config = dict(
    model='self-supervised audio encoder (BEST-RQ)',
    dataset='synthesized solo parts of chorales (CocoChorales)',
    train_examples=39062,
    n_mels=40,
    hop_length=160,
    input='log_mel',
    win_length=512,
    codebook_size=1024,
    mask_prob=0.05,
    arch='mobilenet_v2',
    norm='batchnorm',
    activation='relu',
    depths=[3, 3, 8, 3],
    kernel_size=3,
    stem='single',
    expansion=4,
    widths=[96, 144, 216, 320],
    init='orthogonal',
    residual_init='scaled_by_depth',
    optimizer='soap',
    beta2=0.95,
    lr=0.003,
    beta1=0.95,
    shampoo_beta=0.95,
    eps=1e-08,
    precondition_frequency=25,
    max_precond_dim=1536,
    merge_dims=True,
    one_sided=False,
    adamw_lr_other_params=0.0015,
    l1_shrink=0.003,
    ema_decay=0.995,
    steps=10000,
    batch_size=128,
    epochs=32.8,
    lr_schedule='poly',
    final_lr_fraction=0,
    warmup_steps=500,
    weight_decay=0.1,
    adamw_weight_decay_other_params=0.01,
)
Rows from block 10, named by matrix and row number. Rows with one number belong to one channel. Each number is 128 + 32 x the weight over its row's rms, rounded and kept within 0 to 255. All counts start at 0. Numbers have three digits each. After the name is the row's rms in percent of the matrix's.
# convs0: expand pointwise conv (model.blocks.10.convs.0.weight, 864x216x1), inputs 108-215
# convs2: project pointwise conv (model.blocks.10.convs.2.weight, 216x864x1, transposed), outputs 108-215
convs0.616 092:100113100109124103137125160133127150112077135108144086133083118122135142138202056085128055099103124129112136117126136096116128080142146138119146119090116135092153157136131189077102116085091203142175133082106097172110099124140093131086112154122084187154140131106095154140126155102193169148130097115084073188162105144092091188
convs0.617 080:229109104151131089134134111165119148121116093221026128098135102110055143090185140098134118156112097182114128078127107154185123156144224101141177124138114115092126112137089112154144137084123096092090140175105057090108083089141119106107095214095087119150093091118170099134113092121205165167105105162119129157093107157107162092
convs0.618 120:094119195113097092126132121200129075195127098081152097189153137172141046159107168140094141147097141079157136060148128112132121126101158127138111156128156121118131137160126126098115167093124186142129094145125100155106102143118092088112091122090094133103133100082122135148096099147115131142208152024069107115108131131036076131
convs0.619 093:093165152132137088136164124196093103133097108146199109146148083133071164131139108138124120130141110200072102147075131120142140069089116116135085067167123168130137150171092131136089130166126194082073140098131088127095147147138148137083159194132081083124139114120178103139148143112126130073142068140149119077145129132107123154
convs0.620 094:101082141083067075133151156132114110149121127094090135105105128127064133127125139124125201105155150147081157139149177127106088093087091137150108181155072061100157098097156130138117131196111084120144118111119129118146115137128127180098105131171130138109128177127127131097120120116166142109133116118099133108143131148080124128
convs0.621 098:129125075140061095164127100146155093067121153124081141140122144118078057146113122128141122156130083073137124168123108118136112160117125115179140118142077109116144124064125147090167108172168157154132078095154158143161122232152087134142152075118100082158109100187158098157143143130119101118117148180148161144104138114109131145
convs0.623 097:110134093107108078169072149166144118147128149124173154136141079137164153078115171147186157109170058134150136072108045182131134159135119151159129132145152114123183139226090068110067109091122119137127114168099136131169147101156094101136141123130131166089147088139108153140134114120132154130095123147165115175105155148131170193
convs0.624 093:134049105133147070111117160120157195068144099116058120135134123176091129114140165092151119143133211143110120140164131132055079138135079133172065157098066165149180163101156130088158031153115126096142136179171142148133132141104206162057143106134145115185111108086147105105120124128124127165104155103094137095099167207100117168
convs0.625 103:174161078086128142120111113146065131162092136121127153111184126134164105111106097124150082122081117140092089099212136081187139176147068141150110169139123159136147187155111184088094142098143096145093139037159107104131164120185158084093181150097119139117115096096083129131146154136185123103111131136147121123118145164119141070
convs0.626 097:140136212164117146141132054105097200060154191045107158085085136085092133072175111122102114145121150130088100131107113144124153127120082129151148080136111125181138113097131124226120114109135187127112106125152150116127143135118155116081116154139162190200115131180091147113111069131090159098090166172087167146082147131109112125
convs0.627 093:228172123099144130168096082122195113090175067129125097144116096094110127091165121117138136172079100162137132201132118112100122127088182158171146119145105097129131177128135129160175126130181118165210075171151153177102169121130086124054106051098112146072139121138131189109138128087128147077100191171153094133162132129123156123
convs0.628 091:098155108142145105171081117137113194111106085104111085120192134139096162074120121111095120135127118120153166108131113189109134172113119104137106127117059141100085132117168145173090116162103106154163136100181136166111101141129151112085121076218078072124151104148090140120117167109123122102169184145125131157172123164127126078
convs0.629 107:172072081071121105095050154136149096123147104142113107199120121140130100165112085133085155112098159096127160113142145182138078112074084106169139115135159156083158207069145098156100123072117112210148126148078063179126147142097145093118164165058087151081092090119145128143124137202123155108105085171146137130157123113153177130
convs0.630 092:110145156154115167128127132090118131103097134129119125206151082124120099091076146105055089102102140104170113139122084114166121132121108114093151120090132133163073126140142084134180148164181106161115024157142154134094108132125128135105159184130138126129137073087143112158154169137127126121123201125100086133150146121131170125
convs0.631 102:139169089120137107184097082131142106116075161102145129141117132077125137098118114146118130063125094152153122157161058072108096107137153149114142122169148052129105165087087092134152189138131130133084128109162137171149127113075118097114128116190160107120131102186159182175129157102133203127158142072145197137110113181199091136
convs0.632 094:137120154112144133119127149075143116122131123059140123107117077161128086118058083138090158135162208129130117121156116094136138135148094118131164118115052139145103085122134090106145116131112167144175138141167170152126076098106111123142127124093147129062069122151080118096158185120194095171107169143154150099185095151101130188
convs0.633 099:173143123091126124126160140177166143119147143105156120176123036149083052105157128127140140127133114182134114091136119157150133128117135161162074115122128100149147111113163095108185088063083130091121129103150116125135084111178126125115162085117113138158071141153136119182110154072058111120107131118108142144138168158137093090
convs0.634 109:175126124070148149119184157131172133128128124097128185080099110101130126077170105125084122150138115101124197074087089105189142089107118139098143141064147181181147155136139134154147127095128089220136119149106170131124160129157169162184111123151129156130081137127134179126142133106146125172160127205101150125114102097139073127
convs0.635 103:147135082057157154143175140049123120165118150165170131166127090123097155175145116132133091102062177136097172172152092113164188143123104187099122170164072087229165126064132127115098116119123179091094141112199163169140111090132095123124108099110116125190145126147123100136135131098183164104146154082136182104122101136128141155
convs0.636 091:126129084128139158176180139150160098125094184100138104137159104171132054115076095110186092100185122121130134135112099189050082102150110069077243104137107125159108078106096106161151120116125080140143137147135146119122136159098129092091099036106103122104168123138119081134138168141111128166048101175142134142117155166143146117
convs0.698 090:187178087189125176093159109127127130092114063147089128121085068104141165106142166128141122124171139112177187120145101130107112150125146111222149142194143190203120179177114135129103189182132119126070167113122131126154130126127126152065146189134172200069163100123154098125136123114072103131131124145113130076135147165156169131
convs0.699 102:193080146134112151097155144098160111109131084133143119132213089110125142155131146125150116131134088208171124098056139148134161124139123114140052107142149128156029187104170097123197134145136125147066038119097121142061132073081132146163129145087160087119167084117136136142147159165177163123176144135107123123134126059114140178
convs0.700 101:145138126136131202188152135136103095115197127113165154122176126091095103096137064113074088192157129128069116077123141145122142137108161201146091184147142112140125117064093136138117210116130138141175169149198153161188099128178102104159124106081148081127122107087108135083132098102123118145140128074079074184150151088126122141
convs0.701 102:144133147073151119112143147187104092062116123103113128129102165103146161099090157164122096175071135139154081136081126124170139113161162118128185146130127168111155148138105122135144129113126087160133116142153057182153168127173112177087146139135146161117132039122219179166127196127172135111173126129105108136112133122116093121
convs0.702 095:122144097202137082125131078174120064139109122147141140112156115126121124063109130126131120131146123089165077122168159142129133096104090130092116094121151047111171134131174188158115120123164137138116135120164109096128136092156117173130112124139152131174078113121094107103120110154202103137117127131108064095159217124194089186
convs0.703 091:119142127118113138148115149199165093127084187151149077172160147163042174117133123140128139107131144123126175132179090137135170148083116145129091122080162146132067148143080138117142129132108127103174159155143114129071208073133154133181091151147161139185070128111119100097143118141111030130087079136124125108119131119102105183
convs0.704 104:097126000111114123130130122039081069124162094107139122129051172074108167087116142130182150125114151051144133127133112147077130152115103082063111158124130133069123131137090119126165138150122186124125140114142120142179154126102140112136076167186188113087131093095126102141123171165141195181091131123153143068123168113187115138
convs0.705 100:115139129064112121207054116192120117145129116108115137122129231197150127077171118129147112131128159129073196098137149131085143100142146108109121114155136169104147047104080079146162119119113168109135140066135150061155150182169087156155111081121151119166128161147125089107109157105177131221132074174150080108116105138114134130
convs0.706 076:123080081133081128183105116190160126182117086087142169142134141142134128132071099111124129124185126170123170170168105126136142196034131154151073112104154149139158133077094175172074092126136170125195114118142157056121160124183129132157109139148070127122091100119117151116085116131163125122133116127157144129130109110124131134
convs0.707 100:095163183129098102152117148184167099071139063110113126147118201099121109182091117128121143103131078254157140076101116118156094123150120122127168082124175151157129168149170137091158121128079124117134184134160160094128120112132097122128066132129128110110141134066073172139132156075135146120133162197072200108122104108175124134
convs0.708 102:091154078112161174142156102140115032137149093113103211097126121134111136149084117129126141132109129162138100123151163093133116121204089142095097132126126101078118125105138138053069134146142177083149168234157143090138133174116129123136057142179149129093131153087106143124184098103050133115205128093088148116126105169143116116
convs0.709 110:056124069104078222115126153135135127152011046116115124134159125148107125121134120117123170115152123120167100141104134185078103122159082161115164179108095133099126104146092143123138116123096128126179159106132163087140137176116110119129151181112140133101079137129122119116117128110123107136125121203180088166123105161150141159
convs0.710 094:120145173148109154153164129100166150129102149102169135127066159094189165082085170143150132128118137140147194133106114158096116065141097123165116104143128150165124130137126148163150122186169160152116113112116182093157136113106141205077135113135100177096120199128066135139139103144114144173094110082104131084172130154125050062
convs0.711 096:123102206138137134136063141154149167123094126099140115130125164092166135116139098142144101079180092157127168100161143041075189140175156109156159132100142133132144127070105147108118155054118096142132147087108199165131094188110135159062154180112146127121092149124141114097156153133127089110136151104160093136132069100115112136
convs0.712 116:103139119120119151129151115087163127126114131160117128133128130119085151110115123096182230126166129095103121132137127185121110117078146101107158108081100138168122113108140145145209112146044125088116130189103112118067166050082106140174122175146167138138100133092110146134039122132135086119082128127128104159077150156186119110
convs0.713 100:083104138128104180102103139133076097220100105130081128087174107141136157072130089106130148137140134143056108167119105099085118061089156130144099081126095125093111128133109096125108154141126098130192139144151169146151093146116178134137085089116081082195174096140113142131179205130127157049105161107147095166147095155122168112
convs0.714 103:119125071090126156148107176141109233146127115135147148085084153163131131137130078161088194113119125109116097131156130135135168116177101104122157134149098138137167157126235097088146108113148118104073148067126173139078139101112120091104166128144157118142169119078142111157120142139063183123164149131150128132129081095105116129
convs0.715 115:153171103115139150144122127138101175122081074138136137123140148109165133116195151113177172157121145170141077083126139137160188168096120146121132189152067174151130119255113148129122127134157138111133080109133088142131114114132131152129128116153130121132143175100142118105094111118129112119134120108160152109119190169172159083
convs0.716 092:111087156108150091101136096136127137150125198134099096139130145143172218098143178122175138102102055078126045120126062081141139101147091109138106133087080116166086109147100135144139144132128155149160136187121122122107126156148122138173128101104148148124203164103136135073127138157144082107108155134143085076210119063138077100
convs0.717 102:076145116119078127124148119134169072127175105126123164170082137157173141131132200117114136099050146128154147142121077198106126185070122149202135150108166087165137113128110150153114152054136145126142107126141099111145122130136135187129123069133129101105116169128133127161121138149122133097113133132132160133133106118124175122
convs0.718 101:118119176091125032139135129130215142173085129113063166150099169156114180108124207113128136131177188123162080099136077112057149165112071171133120120104088130176149133070149132095102091081091112133141107125163120125109130128070133154120135134145115144081166128105128085120147096081076102145104164163129124124075100058148075090
convs0.719 093:132146123151059136133118217148038126097167147164147154107055122214136108132145127149161120155143188149143141088110142102149098189087103128087102121125062128147130098175124090135128116102196149143140149128173148116139129179121123116130134113196114113176193199137153128126136127115120161145121164126129110138178151134128197134
convs0.720 100:098171115096115132149163115105064085137133116204128156137165099186156142117139107105120111122069097180105120113113179127166180107163123135136122082115113096069117133148106110119174147128094159121106082127111126107123144031173117114118058148130133186167155060106125152227146139144129135081092133126113102149116144069072156081
convs0.721 106:131134128129114146113098117108111093168155081122131141136121040063142104156110167106104116137182110140124153193092072134095123140112072121103088124135113151145149087150137096100107093174146099152148129149195154131174118112239133163142133139072138115129137100150201102089124152172156144181090134132159143144078177110121132112
convs0.722 099:100119141186155139096122169139145102111120098112203139111113119125128118137157154165089134066100100147107069090145185110094113132141127115140094162142119094115133136150157124150127207124113149128184100145138106108160113117144111164187114157171143136107136134093159151116120149131091174185106128172125108153154134092139141196
convs0.723 114:115173117132129115133080111141099159133129101110120098148081157142128128142073130165115118165121144137094093189105114133099120136130077128109126077131138150093112138163162154145161166170128125061139126139110155115112139112034099173155101122159078168100123154061137086147128129157174117182225153138127140133136052163218082118
convs0.724 113:207186091140151121110162106154205067155128088153128129118129112088119171162147098125077083123084146207090126120128128118127186122099117137102149091088097126102185083114102128097155116156133125152122140149120173108096081136137131127148074053172089133117112118139124118118125121084094124113125138128125126088096162092160122128
convs0.725 096:137106143083110124182134062178124148062097151057121130155156158132185162082132107111137168146132095148158123128115082093075116086127136118116083155233148178103114072155140098110119116131112115198147123128122066102167149071133137152131130134114075212124166116142118199107117106145133108142165133098131155117164127145074166141
convs0.726 112:128124111147165148124104165113118084124108107146042148125117091194130174128051190102096155068124087130117059145094110137129157059108133127155115139114078095126161115161107124129134133089109146170125094133143131096132209122118120123147122124116147146092112107116150139112112137125201202127133114150144124107120108164109093100
convs0.727 092:117059100128171125109183133101159174116142065092059165135131131075087132171153181169146108114153130026089101149118072120105119187136042097166174134136150138145085081120153152106072091130125074127129082132158132130141121138141151161185116065102180100132119133127120130129133159086082126140112149141145103106065150125126102152
convs0.728 100:127141124180085127081126127141112153130192129045155142174125125124150150097144136185129143189165099088126109088125148128094092072134206149173128151091156124121135163098168126143115181112089207166163193092129158117161146165135135158088115110127139131123167086176139132129163113086073085137128139192188148108188087109087142111
convs0.729 109:127134087085162152108131154141109068123137129193121090140148115090129090154158162146101178158107118130105102144151119086152105137118203116127147108147193117120118092135104185080157079139129134158086109113090153134187086091180105133127107122133111164086113209203159120137120187099099130123078162124172125117187137036145102122
convs0.730 113:136156110119116139143155153122206108137147137120068134191155113166134148091146137175144105156130105175137106120143152194151096132134140105119158159224103148116123092162067099107148138100145143163125167060113127205137098172178059128153126111119097131110104087076138159113147162129120126135069116132153159135108065090140145133
convs0.731 094:132123170139174157126123147130083128158124168123133130056113106091138091172119182129072135110165155102115142129123134079063076183130130203119113142122181085157155114137124124070130161123156096087156129183180151138198095051102139186090133184168116074126135126186189167088108114072123129104162194169125148206159145123110125127
convs0.732 099:156127118095130129088123137136120111146123108150111080206162110133145128127053060127134143112080140134177180129098159082124180121149093112112086174144114154139129152109142094091080131112136109162129170127137015124123124106131103181180133069125091144132129120057119160153193115117151101142126097127124141076099097128117136158
convs0.733 091:089102186112099119121139108081208126117100126119104149121114124144164126121181130089146095135157154170145061120188129044126131113093102124150127189163130097114166130132166116211133153094158096149088134034118139189175137102097099149140145132055106144109170124102129105112168128140123062159137102130170128141134155080110128128
convs0.734 109:159151128106130162193133167135083107118084148130188151136141133083144082135106099143047148169117155128134104114169118097135087178173138122158155174165064120068163170101138100093154096140132130176158196112114157167158127138132108172132144094156173172080138049121123163123100126165131163166097152136132138120175106194110096165
convs0.735 099:109093112005144100090113129169118065145141149144146119105218138121131131126162144121137075137113126131146121088130130185156118136127084059044070095038071123110122143108128121118161121071112185113088111146145118143172097064161094109171113074158125116127179130130107165114149156127089152112105154109094140116173139107115206136
convs0.736 107:119176148057120133124048165089126117180129103122140102087136118196130070115130146132107095106132191119130155150086161135123120077142187069081109129126150124062122064105085112176123081079095126119124149123132189133151097097136089111123096109149153208212124127099092159165146125133132166079125122114163137087151113155141145140
convs0.737 105:074093111122105062138120118197134148109111122120120171169108095183120114090115107111063129121126153100131163119160106116100140118064076145122099087151111108153168120094135148135175124189143162155149215161133169058130100117106093176148028045116152150186104147160114158124084137174161112047097141107147139146171118100136098150
convs2.616 100:131217070105174128175139130141126155139055103110130109181140138128094142162111066079143119100139054124147105137125123035125117049134135133103081132114157147145191149099137105099120105101112160134150106111143137139160163093135085137078142121145134132139127144159089115157087129152137136142133064151189106152177157125035054167
convs2.617 105:115122137142097177089093144156124141136112154100166068073121105128180142081111093152125148196148150077182136126124127121106149078152081098130141180092133117123110129145138137180116095100165159126119149147173146149163152102133132161170166132172172054126117121144080124086131123104063065123160128046144130057118154111122164111
convs2.618 120:145098154150177119154130180134102169119107135090193134134128132128095139156123147122146149120137168124129142111168102095130080131132126186137114131106127149141124140079113088123142131123139176166084124131098164142055117202075114126121115175128154082125087109108170157111064079135081109151124127132141133154112131159078073142
convs2.619 085:116156130142134087168123154178091152124120158122148138154142092138062162151111141136157131129177118121059122128127130132124108068092076083097145092197151129064122129149131098122146154146127191103097122087094190141102116202175117155126135158123163115109161126160134113132191113086138107057094057152077126067175131142097168104
convs2.620 098:106092145113107081091183126083156113141138102154105113060099112140089115117189159133162217163168096129127102148104139128104110028096087170115143202140151014116127098124131109147129169182157134113145080079153142146108173130149101120068141147142138109114172129094149113110036094108118101088128112045145121153107136172142180113
convs2.621 086:138110132148187081152137121126112115092156138106130118167062108166106142165079125138183168118121134098142130127148062109131160154081098152128149116197180125103130166117151120049125155102103163155150128141165155134076090096111149078118165128134139126131139124139091112168123112109128080105123128088155107121123119144112110058
convs2.623 112:188149139077177142157182118073118185149137153143166135129106172183134116098186145142133143109128110114119167116091147148151128168162104159073104116125126135134147115103130104104111188122142143132113153062151122130187116165099213070130140158123124125113172129121120129076096144160097126190130153188120093053117147123090191190
convs2.624 103:132131162169131133124168131142055082143134070139067185118122116139126147153143175186132119126126118151151159141154121085117097163099132146140146108155107127188118120109150157107088161123188130129151171150062100127159141131135102123144115098159103175144188107211128093081119178151209106089116138127110193119150164121123087132
convs2.625 101:113125119093149176164162114108112118134108137121142127074184137152115163147162118149124106137128117161146203085202105108174127178118066143140100116132113177210155150173092133120127112143146149162112154094109158054177116151168137056119132059106138139138163168156081094171140116085128180158108120109169131129131124105117137150
convs2.626 091:131107109210128119141133162114105118126160094133129162099106136151150163147083121116116217137094114200072122142122111173161137137116114131120053120148097121144138098157206096022119112172122140161113162204135123123108140141130173151159159151140082147088116123166144051142118152139131126144144081141108107089100069168177180063
convs2.627 099:064055114125109124109132153185102133052156121118112181142113128183110200041080179092083145147145122161101140113100127124108097100134140106122127074165122149135145072118130119154083102108123163147159151119144123124101131090143125105218132119135182151125113179096172141123166162179128137076125131015129125144177145111135176103
convs2.628 102:119130100078098144130155068124150148119151163071140164187158189126122115118138143132058111135115142098139089113114190112178103113145090106162203132148091170136202119098137180118096091123134118129212105148122110119116146136106167125080126132144138071130125117128114184110076171100110157080097141128132100114124129123138057126
convs2.629 101:193152056126138112100064127057128098133136094148075137140159138163129139136119185108068131113128161160100097159142196187126122121104093129087136091098104133092166138127088137181145162088139102131210164092138100146175128067161096115160066139079080076149127075074135129138133126123108110158070071125057119105134102132134095137
convs2.630 098:142097130149144086134122078088129102149128149140142090144096070101152100212099136149098147108188132182158120124109063122094112146110083066166136103152115100105096153149136118116123093144141162089142141129208147122185067102155061132200103137097149154165121156120131078124100136178088106111117179128101112167106052126110149168
convs2.631 096:107151062078145145122110124167127098119152121105163146143114124132182129122135108147130110113128104107164177109076088112108091111152134149115149147131126025120084106129081081094121166133129190127182173101165128123120134079055144130130131104164136108097198147206131128173163183137130137114140153083146116128177106166146143123
convs2.632 094:112117179102145139131093089134165081145150145105142142121061107192134146149160098220121141117124143179170120211040068176139107122099076109128120136157098108155118115125155075102132101139126095098117109106159192187102107137113136190093096112146139050167156209136095118112127137167218127156152101093152145107107123111085159135
convs2.633 100:108131088113102129084136153097152156107144129071101123181117074080134104122105139092110122146065113082145120073108150121120081098141177138137057156071107131168149148104157146127119110100116125091159113177120023041138160085205146147077128133104117057160142250124119154135121159178138104130134075125170125138129175199126088092
convs2.634 105:121170098145111164033142076122167144172117131179084144126136159107099091056128126085140157098180104123078133118167101101182229102104149127121108152119127157156159133134128155153138162142084119119109143133127157124106110120116133112140150106154138172154092178077122133146094149138099094132182129190124141160112078177103079130
convs2.635 109:080141150116095152091114084071098150119140144129179133180102175116119164147124096134152140110111143054066129139121103096145145118150107179201138145130052176135179165093175167160095136132148108098131149141151144111109135064137119059162143138124079119159099144123136131103182181127122069148170128133214132117134119189204166069
convs2.636 090:118085112165148102169159127108105135095122123091167128143109110178091120139141141138120127053128128152199123129218131095133167128108092155181147103172076089148031089140126124171066167130130156101154156132141136099189151127088137199120125155155159123075080114148120171123130144143137112088132135138099127117144051150176115138
convs2.698 100:107077154136174126125123133128074166090128154083088162139147159121109107161186118155153120134149170140165100084106135116130112104138145122132140131167140166081111121146136042106134074061153084147153135126140106131189130132145111122141086141078134116180132136127143096103112068079153092128133064124132058148225134163114132218
convs2.699 096:150171169139199084178129126100154077133127109139140075150182107131165174108175172152189124131217125176134143126102122137154146113139076084073032140145161130142092127140157134090099122171122142120091115177101113069118124119111071190138092149078129125139123103104154183150185151166138123148114105133112130135146100142094119153
convs2.700 103:149148063175179137092103122033107140063157034093115106176094140142116135096131121121128130135122136078181124130141149125142133104122184175137084118168149099095104105079103102096157077170115110127129196102122163129167136160121140105132091148149105169091126096122082160149090137109121117128078115092132127142124119177158085105
convs2.701 093:093059135139114133139177135138133099124123102109138130134093185156125153122152135132072054174086074135169108177150097133084164108200142117108152115097105117093157125117146192075158080105110157089119148096126131138133148112173087162173121090186126160104149066074188132143127146142137119124183178120099040126164145166122127148
convs2.702 105:135067140131105162166133128137147147141182108092141135167111144181075126131116161097112135152056166139068184134097088106118093142144167067121188156189120119151119155103112130113146081100123103171174119095148127210120102119118165105094109137146127116116135197116108145042180078134109160146114142107170180104146144138111096139
convs2.703 088:110168160107149132121077139123180103087038174139220102089136125153159167089077114109093135086112126058154112106128100116111115129104062104094149103119139137049106114130101156127157111105194168126130140144149139184091144140179108134132128138152157123155062183146161146076206129215126087115124100128104129161107122133050161179
convs2.704 102:135148115102078079132111151117169129106093130155132111157099168117114145077130130061205139156135182126120125128103140154132138103154120152095119110090125114060134183133109123109142130130112123130120109120129207155119127057079107190145090117096152093045179104035164166185174082165090160151186143162072109124182110164142111129
convs2.705 096:125145105122097120122131107222133135076151131130121143090121200115194131115131157162141141198119152118151136102130174149163115098131182135131138122125100199146114103138106135132125065133136186158137144122207208124121123142128117193076096076151136147139117123131144086114083149108107130151117150132065133155132184161089127162
convs2.706 082:121192183122165164197142157095106073102145138129138123131125107108119160067089119117136152176084152127126161105160092108151127034123135139128168123155152126138090146205111188113160117095109138143104061121066161144158090104118108141119117089159114169126101112127193104074136159126132150167144112124118127061118124020081058117
convs2.707 102:136126135196124098146136147138133168095142097143159130110151146114139127218077135114128106145080132175166097107131153070169129123152079133159152123144139129128129220105153112098139140104177145154129139071115122132171097129125119135115107160080120081140141082119083155042133115050118156137229108217068147106134147121157129117
convs2.708 093:180124099134124160133131134197123178184077049119110156077144167152124083140063060103100140128083118153136121086124161088177083127153115158161127144140088107159113128096126120088130120144087083163103124159128117152092166064084164109122130205131193152142175110096110139096128184095116130107115130105105140097108123114159101089
convs2.709 098:141184095156137189097130137126105120188058088125133157105142130115148109121150170133141105142078142110097127117088152187125143097096100088129129175157078135154160109121091160118115126169150069131147187134129158079158114132076125105118115139127127164173127137174118122170126119111057075038182117171113089137096147182170115179
convs2.710 089:137138145119090119152102094018122134079104118133172136098150134116173123084193107161132125163162131120101116120152112148124111169118085138144107120134101115137157061102103149086134110167119055118158080141118131135146116151157085144141111140159140164107133137193065114112150194120111129121089174143115127068173090093113132101
convs2.711 094:119141157139126138196047116143141097204097106118085124125089134183122121144099088070110191137127124112163139112121154118167140078147157192145098141033211138111119131136190154099143072133151116113123089161096135071115129139095145093196074071137135184118115109157063130149157180122083129130073137138064091130158128092137163145
convs2.712 124:121129116136125136146125113096106143164129106191092159138132124114101108126114126081192240075126137033105102138199134136090070124116099078133173091115126132151110119123111132143139097156113131127066142152114123135059115076116131121136160128121160175152089123121112133121080075069143112105080133136190174129104137122149052122
convs2.713 099:073162074175152089107154101118179135141153129127123158082154120132143079125129076065164169128122168125125121126131119111162126106129143104134130115127123140132103120103106141159172155150142118107142119141163144167203146149105141137124108136121097129144165066109131086135132119220127181182128125011144165117139097150151112083
convs2.714 108:124149128102127119105157092168149188143108131090156126124117193136166113116117144155084145148131160140054057138132192097136123103114061086097132204158137133122122101123184186097131091129140118086138150115146184159102134104130002108133158145116116121110138078103123112128150090135058226145130146171132082122055110102095140157
convs2.715 104:163155157120150147125111119148075114108100127081091133140113089163134111116185121098156153139119147212125070136132131146127136192089117125136124137139114136092116095222160149149128101137121060142172086186129127146156129169158134098087126114156151121143078191121148112131063116132137170156137138134218137147136195184145124079
convs2.716 079:086101184141171113160051097148144110123125086132118124125121094119131129058100124160114169098132141073093106177141128175080109103115207152096110061113106177100079111138111106135110161097087208125116154185141100140103157135120114140120116171154173109131199126079112125140125114168157120123154093181138093119154132146061173093
convs2.717 091:046084175119064116139108138202136042072153152122121109157075122143076154109102108078125124123064208109161166151144131190149159178095075164149119080118097100123128143129102121124087144134190128073031121125147087120121132159085119142171141161091168127130118143113138097102129138098127089125123124175129171140088133146108130110
convs2.718 086:127118165146123149132129177133115129041155079190159160124120133096117126127091114177062092175091174204149141113119113132160096099122131082149152127131121128125127124093131147130064143128118142107112135125089101123120118105127202148108202186098181084117147155106189096134098117123112109143119219145123115115083142168107123124
convs2.719 105:110091108145179124157144157119135129176120143133137135141151128044160037153124182093165136165100054117060093119140106139131084071143166134145124114119160100036177095123130107169114085125090128135084151121128168096051116176080158096102038167159157136183133144131106156073155168123139129126116169137096145095136153115163096076
convs2.720 086:124112120068129168156139089131111133101099129128158151105126119107096143109122158085107113150110128180118153097132154075139171133099079134184151127150107123073129159112138079115145176145124101105163115109126040031163106108113088132163105129127106133127130099155127119173107105170107132090103206169085132156128186121063175091
convs2.721 100:079095062131141106103080130098149065144175100131105143090167098043151169155103156110113127134122152139128154144139062138126179172144069110133127154145137155126087128136044108122129037153167087096187135110095103139137138095167061153080144090158150082172121127184148157095095102090180107132099136102131166130113140125140087118
convs2.722 063:065104153107106076148175169155171129165144164135144122101116074138109119135120162110109148080171122139130141158149094131149182149117160083118108087081150087125059120101115124083082093098143125179142101118151134077140122139109061101125123136152181132130083127129112127130102126075131106160171103154127181148109114059141083114
convs2.723 105:177127147093093124159127140126071175122150177193203100164169089126126172111154163117077136121091102155135172074196132144086142040131119190124045117154131109147147127085124127127158128086125169137128124148108169178128083112099129093195201167128205127132140120132102100045099137087145153079128158094135130126101113131092123149
convs2.724 100:157102088149121092071117092093169123135140110164127150125144084120114152212136081120073096131068131161161132164079128131160126097121103133137097136138137148126181125096123138115210173132080124136201151135120141089087069166153143120119098085128142158166081124144163130128097153085106101131114145139128148157112145157203093071
convs2.725 089:128138123147105132135179118133162137099112129115087125108168120120181119125107075156110188171128105100061116146129156103140125111103070145124152132117095167169090107079125110191144108100075038127113091112151148085128148146089116138141105144104113101099148170042098175108120094129138121140077108119097100072151200153113135156
convs2.726 106:122159140143137144136124153120124141142142090130101169108124092107150177168084119135137139108164139132089182136119127126148150087087069127093166186119111049150130106148074134132154157144145133153125143184126148081152141084113078130131174130170162142116134133079102140097084124149125180121133088132179126164162184135085133136
convs2.727 109:082118164152138150114147151140114168126091081119087060151094142102042149147170157164146090021095120118159119143144121101184072110123124056143134146058118122194149121147100099171116117127113109162134138171136109130099142152139179129051087148159128111180138154089173109092076154078139094113086156117140084130200140122105129171
convs2.728 090:119134082094061117075129142154107118071093135123072117114057122166173116000155103128115064119193173169088125107148143101182099118115135100134179151132157088113116160106108160131107140106098113141133141085124133105096182138127135180039089136155082118135154092135128163109086119136112134133083155169138154129210091126123134131
convs2.729 105:121185121093137127115141150139075142128071127151139088128150081089132134179108135157157152132140129152123162112137203139141205139164126149122200088141184176132073100123146165172195141169132173115110100151138149164155079095135147126151204112102126156128112166193171126081132152153103120142109097135157090105130119052123115119
convs2.730 109:176145117166142120157165123080132120117085122086107119133157136163064143092151121137203118131108137127147159129062148133050091138118136123095175102157093137111119108102073145119135092146114139155154192088122081178115091154127128071126096133099142155121142109116114164143127116108131136143080107093112149204124115107174126110
convs2.731 090:127119129174171130108084073130127153187124128123148150120115077125076102156121126107100228124130037113141157119133133143118100124137123130043125089107126133130138145180105136114124113073121092135134165160129216097149098130134195118183117132160154173163150168133141131143126136086134119185129076152173142137158134125126096107
convs2.732 101:102184178147100127125150125135126178109114140125145120070123190116173118110197125166123170135135139144140132082152120076160089152101126146153086135208143138135115202131159143138078113176140132140124128087117132107121155030115099170080133145157198150139097156123142106107096170122151165152163155055127151113145162127078120168
convs2.733 093:077160151121090106120135122127128109086106062086097135107094112053131138151084126116128187113168148151191164108118146101136064163150141167172097125160089093149125201165095132157164085063115095204071141120139137135089143144116141187119096125123137131152121117119128116099141152123115136150123121102035137163081126111129146080
convs2.734 102:153090199122170132154127135207142109075088123181063128138150169137174085137146128167158103171113143135177132132182175124104065157124123077163120183132125065064144115136166170078153115104121077099106125204104158156141161205162042137153152110131152089120131083146144147137104129124109102038120084099123094146157099142102174127
convs2.735 104:107125137119162080103144126146133100153141117149195074130135143085112153144148097111090095201117156127165108157091156140135128151139136089159111089091093124118112137066122146186057145119098091127106141174130131118135136081125205143129128099081119156153147168129145121107114144091126122079124102103148119145125085086138158104
convs2.736 105:083098132087125160131121127128186134126112061107132152187136122172090113049086122153128150121130086223128100118080114119134152184130159126098158140124184166062113158149166097189133133085111080108125164091076139124098127113142077106132092125134152155189054138090140125136114099108147174130128139105175123108152130132065118173
convs2.737 108:126130120100112078101108103111154085098115093135072094148168135100135100125110088125116134176174147106129198092153093129110145176113085182135171079184078153125193137058183177124132113129159158137128135149128192116116076152096090108110110115179169148097062120139095155194123122094103110075106075152093089143189074161119109092